config.toml
model = "image captioner"
dataset = "regions of photos with short descriptions (Visual Genome)"
train_examples = 101725
image_size = 48
crop_scale_min = 0.5
horizontal_flip = true
cutout = 0.4
tokenizer = "word"
vocab_size = 6471
encoder_arch = "vit"
encoder_norm = "layernorm"
encoder_norm_position = "pre"
encoder_activation = "gelu"
encoder_mlp_ratio = 3
encoder_head_dim = 32
encoder_fused_qkv = false
encoder_bias = "all"
encoder_qk_norm = true
encoder_parallel_block = false
encoder_inner_norm = false
encoder_drop_path = 0.1
encoder_patch_size = [4, 4]
encoder_conv_stem = true
encoder_layers = 14
encoder_width = 160
encoder_positions = "sincos"
fusion = "prefix"
decoder_width = 128
decoder_layers = 6
decoder_norm = "rmsnorm"
decoder_norm_position = "sandwich"
decoder_activation = "swiglu"
decoder_mlp_ratio = 4
decoder_head_dim = 16
decoder_fused_qkv = true
decoder_bias = "all"
decoder_qk_norm = false
decoder_parallel_block = false
decoder_inner_norm = false
decoder_drop_path = 0.15
decoder_positions = "learned"
decoder_prefix_bidirectional = true
decoder_connector = "mlp"
decoder_tie_embeddings = false
init = "xavier_uniform"
residual_init = "none"
optimizer = "soap"
beta2 = 0.95
lr = 0.0023
beta1 = 0.9
shampoo_beta = 0.95
eps = 1e-08
precondition_frequency = 50
max_precond_dim = 1024
one_sided = false
adamw_lr_other_params = 0.00095
grad_clip = 1.0
steps = 22900
batch_size = 64
epochs = 14.4
lr_schedule = "wsd"
decay_fraction = 0.2
final_lr_fraction = 0.05
warmup_steps = 450
weight_decay = 0.1
adamw_weight_decay_other_params = 0
Rows from block 8 of the image encoder of a small image captioner, named by matrix and row number. Rows with one number belong to one neuron. Each number is 500 + 40 x the weight over its row's rms, rounded and kept within 0 to 999. All counts start at 0. Numbers have three digits each.
After each neuron's rows are labels from the 100 images, of 14976, where the neuron reaches its highest value: "strongest on" is what is common among them. Only what is clearly more common there than usual is listed. The data: regions of photos with short descriptions (Visual Genome).
# fc1: MLP up (encoder.blocks.8.mlp.fc1.weight, 480x160), inputs 0-159
# fc2: MLP down (encoder.blocks.8.mlp.fc2.weight, 160x480, transposed), outputs 0-159

fc1.21:512473499437451545518515471548514486548427566550479496541532533537443530531528471527507468423500505495485526478609490509480512482533507516517470531449485461415515544448471502479521486518425497440517482477545475447442477536459579488467522543417559565515545476453500529481470525539460569463481481474473446484507489505536483525483493497500576500464461464476534545477483483439450515444542498432393477502473455539518511559515495578528566556527534521506542509617466482494452487508607519
fc2.21:486482515448509553459494469489491538498559470529503570477491427469481491578442508394445499501500506511451497464473480512428503484457561572572521473478549505418523544398535501501436515468496493518508517445525525589534560513515508516481549527442579491500510472496503466436510469549451477440474502428489535511525456467555492431528478522462448595521477502468602475474595514464425526467518575529483534501508510522469571523500491452466492531517487508479452473529537542526510500441547494
strongest on: text has "water"

fc1.103:477515432497536531511512522427448435471511489485544496541603563578435431492462541567495514449476431509501462447482450505474475453579516435486555521470472522461584477463495483521461501473525503535454460540465472501564520482496510556512513454466466488594482450561483476500426491553476504509562484483567485552473505584476518455526519539529535467521473550529491443461476509468482461581482428481491489509483450496470497513532552463551460477495456552609544487553512489519507576525473487
fc2.103:523529499509477485507496546481510566474506488515478505451514495509480577452539551575531516517540450528529481458509481437431513445549515501525530482503454479515487553514563499537498515567492523498479527467500464462446461516420478467543499490492453534503507472536466507501555567480557565465510443517540460540482571451557490414468469580509520470432501500539480525479495461459500482531512431508566411560533471495510375493410466520449524408524525525457580509543420448534500503425494537
strongest on: text has "horse"; text has "brown"

fc1.350:507530417462485467457552540495466486431475559508494602555455590504471524473500448516442515499543483502422522560534497556584492437526460463538454510440565543447569534451535495472542506475524463458471568475509492515474536441464505540510448479486518463540496440452508518496453549544474539467515504441505460446534519498472539483505436508484469479471458531485561537461516479500479439462571498464507531499448487503520476514483496532465542506536447583467495420623502500530434467500564509
fc2.350:501544426535452472510516511476427500487514402524553478430489463485527521473525489503593435436533479527477561546506526490506457548456546439519497596567512549497461568530454540447486510513509548526451542524569465540544536504485498457479480487505580489555517449529499547568462461543516501540497516473463447518526518579473455525518470435560545490512480490466547523529553518509520398448476441433483463515444561511558487546466468484492545491463511540532502473535533562514485458531575479
strongest on: text has "water"

fc1.31:538536606438491484467474519506513516481508534488472483482442455481461530549550534498473419529512553456403536553525587420535463545474464450454528496508530557467469481582434475483488495566519515504500564549464483529462477552430494532508476550519415533488473529455523477565515522483493438605513489526434491529559514523514579529445477521486519574471513562539525545510535445519539525490502541522509505453446503515530457489485508532506518561483531432542440531517539572514504454527456474
fc2.31:519525528538458486464458459527545524592498475509509514519487537443533557501526454484446519402552535495486506559542463469431460459480513519457517449543495536536552478519510505507433532502480546518472497518560494399528503470499509483441499538507477505480507511509470413586491559496465488472522531513507471496486580505471475459532491549529518556496573464551534498503462468535479608532511419549495401433522480536533445419498478528482461503388439464490580509562484478495523499542463456
strongest on: text has "zebra"

fc1.353:531430530491474500484504512478501537430529489512515503539516462452479553510533537461459545543453438534547430506471524447588496468560462518535492503576523492486554550521517544512534478475455517463458472499521541518468467491474482551505462545504460504561483542579514490420541518463488480518531521440398542494511502523482542482522615486509477405442521514513485512427476502519535486613527519515506512420385450518512552501452467503443554513442534466558467500555487542486515437524452482
fc2.353:538503596461504555485492566476539564522461524474471521546463565456503567534469480450451511544508428546506500506460488499468441526543563603531501598489536526537448568474534535477452447422487491473450511527491544515515513482500551613426498469481510446519496496484534479509527498509440507468427494493472523466455551535438488570522581495495543436459458482500488452481485524489517445577481542534486465442450586491445475465543530506433540514493538478459537481512503544541507468508506493
strongest on: text has "tree"

fc1.1:559464570462470492516544510494483520502490379515410450572524544436524477489458466459457514573496464514527490515490553473493530559548520437559546508490478482532617514469524498488493527507531436490549473450529540475454523462493518491575521447497432553507516402576477479525484467475499529491519504503533494486533545543547504506449503472499557435441457495483463534521483450491504418524534476508445527539427571476531529457446401453536544531515454465516497553471481548507484549493503460
fc2.1:517464480502498524509525489549452484506472429508538495519531501441541585508470467515504488451533438481540507492516537476452537465440450549481531506495510472467594481473508559540500527564523481525461550500513489540518460611534434490508492429550457524494536555578437444442511505493558455447496511444453483498489603527484485605485565466552532419538450559463468575541475521559558472485451491498463456518471505426521525486524501561550503483523424469519509509538462517480442494475461531
strongest on: text has "tree"

fc1.5:487472545558492497538518439523533452547540481517558527559464519479545483493467507507529434496536410500471519436475512480457460516525434546505495464527541524528522565512578457495461512513518549491557472495476485534512567464559508507600496529452516471512501514529555494492531510569505523497454444560507526454554605515421521499499513473538507478465494497541569452429517508459489525495447446456517477486576461568465513529549556520546458493412527528517520490418474449510436423428427472
fc2.5:502556485557475453541493426467534515501487468470523479506457504512457488519589480537397523492468525499450481501490452474489578494461493502494509472491460535473526442596462500477496536574494487476477516483487493503462489524521455457487490544533458544498506486511468534451489413511438441501618563406527452502481577425561501496538506529516493481520496475500412505489489509492559639458515481525501429514511498555476548451532506545576494453469538526525615497486468509454491460511488528
strongest on: text has "black"

fc1.154:445417487514512601447496449599488455457524557512520510523519511463521498452529520495431465514471497478493486475472504544564465486508462466510495507560465495481427543521554512545474481520413425444585522494467506507499588464539469486465455413516497494472553544527521514458531451458562497452493563462483477526538487488510500551498446476423486474489569535440445517522537517490491458530520534493455527472507555513510528507475399493400508433468521516517520509513502590524422518424480496
fc2.154:477484532504569519516525515462489451512469477583528472446526461495462532501578387474471406417484478477490492482495529429467544441524521471484544512494498472548570535512464497472520511535538547481562476491490536501514449382536486514555444545539481473505539504490567457476538457478464551498543526531483487519597522488500544508536450490502521525565502520508519480535518573533549597525472501530521451493538551541455437505517474609542428461498499459484508540501460508419502428489483526
strongest on: text has "tree"

fc1.233:532468560489587471549498525522501552495532526460479521561551494515471543487456505562524501455552549432557436514468500544506487568463393480452514443472491520549500543452430515512447537534488526504448545484548571571538489478450415477537574505441536431541510459562501497541503451489467541511476491512547473465494554472495524486516528456485502501442507541509589473491533542548531530524479493447470412478541405503470539552527475562522537461507450423503482500519474463457442481475537498
fc2.233:439481499509568519491525465486468460413504522508535513509515569534576513518462449539456484483467497543505442576450454518519530573479578504501488399487500484466470486528424551571401562561489470471463477510462486539507474401476486518491548462479513532504509489508506588500441492480548540464480467492523453565525513448430503532484540469437525482482550499507426424492525437506494556456470534521477519428489480550543486512435510550514473436432450509497535551514546481560546518507524506
strongest on: text has "horse"; text has "brown"

fc1.95:510410514454412514546449511536496460422458440534519518465511554524473519540529521523504517437485464474483489546482512533535539478531536501529545543492585500491512541479539497452518543476512475548500495442520485525450480470539530453450482483455454521562472505430551445513511509509495456548494515464410488459548537458521496535547557527528454561456567518443450552529596461523545515535486506583532498527565464538477525475492479489528453534502476550517549532508519406504543532406401566
fc2.95:515508528557551535543451506523525496434456487520534442471516575552497545447560525482515589468522479506464456587427443481490510456557587463533527528492539466486514448463537484458506538556474495500488489460514505474457495563535529483516560424485464525512525543471522499559509493549570510533520456396406494524485477453504511443520522503550397562410523588472513545497482462538521478504541479544550493563544464508490500560532503488498500503524480513456551537517568473487529569462461501
strongest on: text has "wall"

fc1.319:486466498470511509539523539478507520573527453524551575471488519481576574507540425489473417517479484443506569484520471473530539530507443476459542539548575487517473474477583475498497497502449549594484493518450528488486581544449557536523484499498466478530512538434581518535518461475480544548460562461448507563500556446497477469445530483539472473463515450552451514533558449415520565496521383447469507512506460483468499477508469515476478529554495527447517552487538478483507464455446429
fc2.319:506586483554474565482465418410466474498516470519518457497490414455472464518527513530514546469527501491526497507469440478421559530467429407467482484557510495465531536590442473508505518498487539555514487467481583476458536504555537516566504514470508502521475491447500537439478487526535513526553500532503507539480546369456499553528556568561568485543508512558483562470581522508490496520540469448498473557518496469497477485510538586538450498486486530470525551512528471448461476500417477
strongest on: text has "sign"

fc1.339:478489550520547428492448477552528541412457432482564398520531558435483509495529488485470425503532495455533455468511480494542493533506498539516533469518508535548489518550506486584490485447546531466600430469466504469487498505463533494468507515480514535473481475522474499508485571505582611498497530534501422508519517517535524518551456543535488518538473414566456547519547575491424435454569458490508479519476484493494592528463496469509480506424532467487487530465588466536482498526539454
fc2.339:480538526502534546487521531542517541532491516534573445510551465528547452457480585509518554487510459500464447503499438500493459566507543526505548524516514460569474475512523418535546487558478553500452539517504514465547561505537475519533502524470499513491453517501527504473470517499486483516489479495593568551532447605583461505547515623494460479485506537608503517489527475519505461493524458481487554538480475484555383579488538525432498513526534458501495540579489581451545489477450461
strongest on: text has "sign"

fc1.85:484516481475577452570434504514464490490486493469451491568507537480545526526439416556472488455469517458488535481461504524555499482505519461530450470466420482507536471500500419477440575522502484564493539495550523523450555419474442458496540426584491540475553501495494515512501518603560435501465529475507513473531485481525560523492593499481501482547550465558539497491497555560464555553465565542491475485499484499524476381582461478484460549519500519498447492527485459516505514418540517
fc2.85:490586493501485499504480526551505510488451459513480469529525413547539557446461522470540515481521542481563516482501501530571552562415496445510509513504504419497467506529542475489554461512491497513540548481468460511478467492476493526508566512531467507446481567522513473493487550522472484484499533495497504521572466491487499517479515418461490486425500510522484504491412527523409578485516379523467519531481558552448497491527408587497479496585554594541437443581502448519519539480472427
strongest on: text has "train"

fc1.397:522494532477499546523474537487517475491527478472490453474520481537467498479524514510452456428524506442513528484468470411487520486547438453489468549467483527538534535496511535542493598457478495513528463481538531532468525606479505475569482467472409412512522470454383484477538485500558459536456531443468487501562416460481459515517469513542558515510455508515483557529557478521459561485527485488460449460474501424458560560453551559497501477574553546550484591483512474530409537536492518
fc2.397:496542418464488503480506545450496549433520478480544464544603467516460501454511487560449505450497513484528482502485509521541545498493512564537585533610530564552508533552539461496538587534458510566483444504508549495404507476432446574499510476511479441532510424486539470463515421498449489600513494474552480577481460561520490502514536477516491532473551490524530558529506487539518478565533494561515469472505472467573508433567544538497486478522525485477500527489571481514570531493499500
strongest on: text has "sign"

fc1.259:515500506561489532474455471505484539514513515536439472528444481466471471464525533519526450504490525511529471536494548441562480487457483439427454490520413564493506534453536487497394495539493420505516420466537545582440502607502512490501541511495473585534535480515485433514545527478531590415504512478491504443489483482516469439539501511521543576472480465513462521552485502551567506476512513514420567515537460461428561576446473472477490569466491500513525465462505467494464465560442471
fc2.259:459422513508519536487481570498476559536508510469476414457519491518457427462448546518444512514531489542505475481511459596537463494561484493530586459518456558428455524489543498412533539467485521515454455520513533537485464505513527495512552498544532479469474507496490489593545480458485412517406469401476520474524465483501533468509469513523491483520427494480495533542568518480520496482508555456473483520496504462433543511526499480599532509474481511583549409531479510455485383509469461
strongest on: text has "toilet"; text has "white"

fc1.164:430491426517450480456532480524479513493415511479470450513534467427493482511489518559483505561604530421443484486478524560521523465538549539493562521460547487450481491463523521446459549422538531497566438539522537535495489479441457475428477498527454514562525466528513458452535515443443531502506542453546521513532513483510501524502488535487558610429500425529476538517486429577504424525426459529523497518460451453496472465530504540491489449497431532483455455495473482484586528501520492
fc2.164:417476476544514515537514492522556430529365462533503413493568476474446501560514547555488508554516515470418442527509538527495499506505473516507586485474577490453524443510491472454480471497523531492527510516495519519492477545504481489471472401501540455612482469546517557494502540484529467538514517513526500538460536504513533528473530551553452499475566564462503487488455489466450414558519478488484512481543464444508452475530527460470523405548476559522543499429491492489509499569599463
strongest on: text has "train"; text has "red"

fc1.421:451473522538440468588490511517489542485476462498468449526616513480519512466423480560509553516436485509531535527536570448500510509524553599536468524471498491453486466466464523527483446515521514494476501515523506524525488471474474504487537457550467425444505528487483475539488441565550474553555551481479562579487572483562445519482554499576517523469449531581511569535444476526479486601506536483526492462515458531405545472452484489494489483536535434560516495451509470438451530441510513
fc2.421:451427490541499505543448459479462552501482423514434511495504492479500599452479525469500525519455498557498522449565438521474605513486521493490528432518507533510507586481517537585530465525485473491550464524478485469474453442460530578488498537560418585440519478554490519418543578468518468535469424531470478577535474581477495486526503528436464494478475505512542518553469563562506507502475434499579528505505484475536444488482537544548480493497475489521564476530537492478550539460518465
strongest on: text has "man"

fc1.79:443467465552434539473459494487528531509434555456459464478552457536479535544525572500488513552565466454506488458537465496544499456598513440501538495528483465463436500420455486548491500452486543444547556537429482505533431520538468472441501457544461458531502498441497462477478480530478472515486564497561534505507478445548511522471460572480517558431508481473489559486473540487492448580444520475572481578466498480519452526488492520594525486476485551519451465464442454555512595475524507
fc2.79:498495526431539488492560479480460454487411533441500514511505528518511500529485511506442465532502458481472438455547506503447458560490483502431499443488477513507474434418450482469508509513520538460516513571479535555478452584401471577464461426498454537494497505453596532541505555491509472476537538474559482499465458504486543604519463536481542527451499435501564525569461482530472496565497479532547504572474448502468471449448571469499520527535479512521498507478560477461485536516568398
strongest on: text has "train"; text has "red"

fc1.38:433513496485449470533491541533505519492477461475465495547452485516476602570458480531561449494491527483466494422506550529493522552500508542469417476560520537530496469453452507529479552424488484533532388456565545529510571504478466500475464433529471493609546411504558536496496502487497535473481555512521497563530493450453473474456488456451447480526529463492448497528523502539438477464408452500474482550446498483502495514524442542586511463527425558508442473484463530479538529551488458
fc2.38:571478481517440515496529501456513544579442491509490440534478542488460583442461506543509463547488469481532523488493597476528424544517369475482492510537500496463520476428521477505481457495561514552533538430485475522456427534545514496508509537469505508520492456522453575517556460548550519451504489494529500507508550504509532535425435415507517525457534527560485439467495480530456511457482510565441505479519591494534470520547472572450488484536507568488482541510463577442564457532458478
strongest on: text has "train"

fc1.75:511439497490518462582519524501508468519541430497449530458530531505500484461576544474428491547492441457479512498410484502475569568476387505497467520478518510488477527497407562514581478512412501571467554394453555491500474543454564451510515479542451473474499521493511414444473487505501506511500427476499558551538462486493465488494485487544510538517515504471525479472479516515524529516468414477491523474521440489483476536512457587480485477578515591437474537529468509514474413480492517
fc2.75:532575543490466425521504445493465520513527425524434561502476474457465490509466557489444501500530497530509507498371460577453547487522494531496503604486525449513493519508490466530612508483502518530506468416482491502548588500476538511506510506508451477542528452431472478536516439492520516529424454474518508529448468552469527502528501468505518559424614592526511459487445491441476557526534480517529555448472467493474511527529489503477538490537540531480556568518525484489511538558527434
strongest on: text has "sign"

fc1.305:555477495436489484520530418478515513447494437474495501514443540484465491447513488489497512519445512548557435509444549474421446482497538513461559503543522599463514525505555509496541539467458530508485535577462525528531539477496530529500452546502530586484485495477462548498526494505521475430501497489507586543511531493421574538535462422449527535537568468465528550443509452489486527526518550532482457453466480572557481457479504535471447568477493426633554459462521558507518508500536476
fc2.305:504568538480439518471441507491462524534500457479489554454478494516551617510514525527498489437529537450465469509492510473509451448437544483439493511485475496527595501516486524517476440510504485516515471582439479524539514552559482518495530436515483493504510576539514548588524496523538509489589450507496534470420535630515489531478481481434499450519535452515495603447505517508505526472589551499475515480494496586453484455461531498516461555486576534561440517499470561454530488530484504
strongest on: text has "zebra"

fc1.199:539526461504462516415437491515463533537533503530522446494464527481481510449467491528418492501502499532512506565503508479454505464577494522429515479543497543453494533549510543564517512473514475572447457499491522594502507554463534520500526484526490582506464521511482496506534385445505526413527538451535544469462571487502525533486487522560523538523490555572462572498542544441541524476479523540545518505417469452415512521459517506455448561433398535490544492480500492523522418456450453
fc2.199:550471507536473484534533482507491518511528530492586534510483521513456511474535552556533414509584566474536459544502513571543452449556555531458458479463462551490528452554497476480475511534532520507499474482516530552458555528592507456536492488538539517462500506560506543543523563496516487474523529466562458454535456495461520432477445509489456586507479548473489488528455483496495547474504487494388476506494524484548492485469462422538405505454518432601453475562569464483434453501439460
strongest on: text has "toilet"; text has "white"

fc1.42:542470475480420437520470543451477514503491455499488427480486497465492503454485573517521485561571478497512508480480499468473462476510504456443478555465460533416484615457465506458542523512506494450448579482496528606514530482465640441476467476478534480526569411562513548499492514500532443522496464475572531511562508430479501514499491564483555530491485479493521507516506558542458476552540546463502433499449517527502510543486407557507545451562440545470495498516468504549491491513524512
fc2.42:446500497456589478511479454462528526523461475491455508487468465500518502611460519428460484515552525540480456467574525484481512477461489529602470567456532516497523546453405502553534472482463496379542534469459488508511496521437472454481460548554554468509532459515475575467487440554496484521452483429549509499514541528452455505483461469497548512523431484448457484510470519504496441522546537448448468466462520499536538521572537572504577489515515589458483525542571476493504518476524460
strongest on: text has "water"

fc1.165:508508482507559419490489570548435559508500491504482482571545459490473586497486459511438518582498532483527481548433458535411523505469537531471541553530485514470540502495536467531489498541469438510481500452555479499580526475489466532501470544510507479511504446498583571498481498569480420443496439472565518400449514550491544565482496561487521478522482569451465526576493518491481519489526476541542524515463470450477460447522545473503478504493511494537459557547468448570385546458505480
fc2.165:551518500497498495501478475522515551499600468548436538532518518526548487477404445455581423560421522444430556506504506427498491493461506469525436491523558469457510494557478506445485491535472461542513500453490465467559483473561505502519525432542540539514484519413510484550493505484455538479446471512516511535488425496414464517479540544559528583477428484452500503532455441550448437485493552489520555473505582504512476471539508475558464523428481486479571552488529568525484515525464516
strongest on: text has "sign"; text has "red"

fc1.128:502433409557559513511489494464457455486548502490536516469492473491483508488489438471444545464443429444500543438522524383512508481493508526490523499483410508519444516509521514473517534490491533524491481459527456504548496424500494468477486521465551501511542488484537481511529598570522485477543581513516474490472455547460512491500627562419562580552512499537498551509536444492480504440537584507503416484456446570521489468511486487500432523476506491538451541529530502575527528445552479
fc2.128:512497395572502548515492510507429515447463501544482503514527532520480482583476485518461522487512551457453532447516552438546548389455542459513582499570502482511523506509473523497466520505480587541505490414473458515467498455479540498520523524514508495479487524528488499508513593536475514455539558403525583536510483517563452430479551522489515511568443506471478463593471476509463491500557484465486406523482598501472492490518550533428479498580522561540521525493540505496553516497485484
strongest on: text has "building"

fc1.316:508522447528500466503475523544578518453460480541439483539425471526483520534451511550534525504461482456521480475466509504497432549520575491522490498474489461510517536541528453535458485635531435473511428517559459447482542466469497582490529498497600477492486480499506492536543448488486513520495563471529474541529597479566527536461512492579524532545392459491494530511533543535444485518461489419461579526554489500550465468466480556504562445434497478486564512467463536513486559453509527
fc2.316:541430501531489468502488482480526494519479522539470475543494580488463492580470546534476489478446461490537534557498558467481483451449503500472445512413505467426512532391435497521519423468504555463445423506504425536503547484520493535481516470474521481478523514468472499472476475441436518520575427513487462555491529435485493581428452479484500538503465444522474474512461500498530552486490535502548485475469543521400571551487500572475536565504547548524497558497557443434556461488465438
strongest on: text has "man"

fc1.235:535440476549463480478484550422444502441563533505520490560512502458475472455515511481443498568436467479497484435467522408521501533541535520538504546485515508472510511468496496511476466457407472536496547405536500509492536473441501494550554480497539455511567470550476480438558554503454535515551572461507537482485519498468513531466637528456498515449486506489521464536523497472493496549503520489496459440440473581582521439444431569541482457502509541544493465561523554536439495472443493
fc2.235:540515411542537517484496608519553458471491478519485506508501540474463513452572454439515482568447476504524493503477527470545487495537483568560492517523464484500437435533463525507441561513463464537455435468571476446486483485511512510440460435547488441480512530548500501465498560492537504485531507430482528558511517539415534552498582457513485510491455389512497508550498487451459495549490497499523498524479549517421493546489483427477460489495607540529524490513554572505482517483424404
strongest on: text has "building"

fc1.470:516599492527454478506481465493539553517530499467506501467458492480486581431526515500601506471515497410488547536493508525558498510471533512530558518463487533465478510425524506507487390495477429517508456495481427550447497539563514528476409526549462467500507602551548482488514492451478499550508472546543506475470521501448469511421463410475488522502561538459508499557446516515460468518570514452476562454497472522484427511539558554486496506527502508499502488476601589533551534502471457
fc2.470:420535469526450386465454436536577521536494470530442400508509479481487492430535492461466524528486477491491542500545465530516539479411547454476467468499497473479540522529524484517518425535571514525528564533484531486516537446556556522466483449479424437511484532503535480501498530509532471504498403561463523493450499588515475493437550560500530577542461505475517567565438432492475494493560552505484450470516462551488519483523519522555494510491467539511448506478501482461559473506432575
strongest on: text has "toilet"

fc1.227:577506559526480547524549520419527489525484450504498582446515492441542542440486492488515522476465506479562407508532506493568516479488552455511529517434550546522509493469489463476510516578485532556411525436473497502492529491503479424488432534552522520550498462519540467421518506499560477550563459488425489474523501502509457398469385474519547428533517479482488562505617554455494508535471542527509541506472523499480481415500479537496506485516488528557551536451492477529520515540510535
fc2.227:518555512534540591492516502461473563501562420479510533507493523468503511439447497488534494459477511487555437460486587496514484462433543531503455483498526553511480456515500481446484536578531515539434543443504504483538448433528487487465537451556520451549409509485480460514555503496509476528541427497481485539513506474504455372471453537468489498560462492541485592494478526465493506479504529498527537479516516457494450410585480495506420460513448586516583564514584490493522474514486488
strongest on: text has "man"

fc1.308:423467459507462531491543531469483486480497558491452489515526506515567470477428491541451453528478452545516525527415443460485546522484494480539574462522528516452508493498497518532524534456482499534501502509499450505476517607554549513514512458481498432565463486505525483496423572498472415565546523501551485460490498516522501484450466535447458492483410577512533567532517533554440469518465445427494438423455533489492430547530515542527441553463562471567573472512520500522474528437436458
fc2.308:495503459541480520539553508457485437569490516490479428507539533536570479487543560546481517570475450517477486452539525447525475456480472499511480531497478512461521503441460491545622416546565472558560549514502482510565450470497549453512505443412476477510384502484509473514507477480498508530459474475479506468513511521505563473534513483509465521432455564501583529493505486502517418534486497403467392471485446527469482480566500483519447513529540527518481494444588437555512540497485514
strongest on: text has "horse"

fc1.70:519486438484482515500557442404488565491522576540566464464442552480519529527429560565593501454537553529564470512441496479454480522545434523494477558459581560548448582495498514453493520446530547468535523446519554499469531584484546512540532474434546465457541518541550452497510487541539468494466473428474541496520438481501549503564496518555511504490521498453482514483503509523485454461571586492480480483507502493532533556486459520466523468537502579510484480521553459497440471506523448
fc2.70:515476446536542531492572515483547558500456610454561459494509458479454447595515516498458457490525412538508569374513418499504432472467414489497512480449512473493550584531477536473518439489497511542509518474489500553545521533520434497489498426537537502523517478523500530443480562570498506457478478471502479509489477420492506531477400518551533508437507530480507541495548480541472482431508510513559436518526553461441463520507527520532548497495488540487463474558528509560495538484539545
strongest on: text has "water"

fc1.60:480458492470479520455567567499535473444509515469478546563536467488506483508484604464511520510483521476466572551496515524502514420517536424413519508460524409542477506532526454438515494560548517444492491436480525519475520522504554471504489495438544434546531522466472483494480459551432466464549526485485467491520586472461439468467475472538432449460469466511557506451538499570559478485530536553510511478562453525577489474541505474513455471454451527548440534526485470491488425444396465
fc2.60:520454490427475487505434479504576555447466439524472501547555471491466495516611480537495516518491503548523522479518452574467463447558462531507484509566608456514498467532504513462536518524537466534465547472517561528459493493504521528512478471503513512442479495494548513533464451519486496548538446494482469494490510445519453490577520466549444428439512521456594512416542547546483471510493463588475542468494494547507484512467532475495491551478522409431419446515528464518523466406442556
strongest on: text has "wall"

fc1.335:544527433545519509449514508511479478516480534519492404555565501430493482528448497555493405531577569523454443512426482461519444504557413504429491449492516520432497532500468512545435476520514460496533479450471531494538483546504502542434498559475497534497459543497526533495453463528475542446493525502566515503460496497518506514568548521582531547564472514542449483523468577514525476483486485440416475468566472454548520476448419429542489462459514508541557500491492477494498471470482402
fc2.335:517460522574537474492459461481519589553526467587452486493465553435502451519533488564550419434482516455464414558545501524528533401493528532536479594475534530475530528429474504560519458515439484448488453477511546578480512564546492494414531549569532550472518521516520562445494444505448518504490517511517508541516472542467521477487535485527495503504477586494461508522481552512497499500478528507513487527454461446472509509413514490479509503495502514444533526644456484533510464501502484
strongest on: text has "toilet"

fc1.139:474508482474497511422468467472458534541523510467466415506488531527530497447461515541470512519425507508486472530518521444529491487532477441451524503547455570410550478492535551568477481548434495539515427464554554534503515560522532506468519471551502591486518522551458442514519432452447517441521487484542539496486505476457516493554493528472475508583420533524458587510497565470507517429539515463559516473528464436474479505495490475477522585414511542454492468441464467498498469486450383
fc2.139:495431460549493524509511514438526574472512450555540496501473503520426436450436502522548477487551566466497489611523508452533458484583526597498504450538437536452521500520443552524499437510530473539482428476573593563523524526523512496486539491461542500495538459548412495518519445437483432473473515437514457505472428508563478479493448569455462550499463480507476463535462540500510532499508496543507502516467489429455510486531437500497500494444498495512510494554563500504481409520448466
strongest on: text has "toilet"; text has "white"

fc1.50:524461476513508512442437567529486411488481571471519482492497520490575518462459490516447506566541467508484491436480508420543499485487480529559490491399477485522462543494507574553483508595504585508535472528481464460498456459519419516497445543459512497514469528462475468504533587459463514572500540445524468525506408565482511469458548480470507511534499480504543521514527447483407439487489512469531446545501502561557434483539436525535502460435551477596498482532534558493479487554481517
fc2.50:420514484534508526492584472478454480514493524488474473545541500528522495525509484518492524514465528517507505481515480378492479407485503417506479519566535464506493505402515483486471547496527525489510593497507469503523563516504465554549531468551555478514487448474440548467531507409433488486446502487541521503563483502465381541559491468503495517457498501537504421517403565456511476517541431580507447450538539492459449479452542495487479492552472532507501536505477409545420525455466490
strongest on: text has "horse"

fc1.67:461499505517494542539544510464420499533512447458522573495540583516460510492486501445484506558475599486443540417473490435417524547487432541490439527501512524566465452543473545575541505536498537562496512489567511470470521510513450435445507489493445438444475484458436472550545522520499457559553535535580430527538450559534439524522504495530470525499491496502457518498510483479574479501554562456462514483476476510445511466550479588492542482498439483530514543485543524495457479588517488
fc2.67:468555458576459530457534445498500496490510442541491497518484550527487362549496516574518502566536469519475514609506457402502538485527495539448469518466525507455560449474425560552531494480486512509529440511525513533492523500477510455474528532541452480461520395450447483541463468444473448558545453519495426548490461441500511519507515548533538433457570486490468464560528485508469536514547516493550494515522442511463469529536517492496501485510500494568475431537547519473493479528473393
strongest on: text has "black"; text has "man"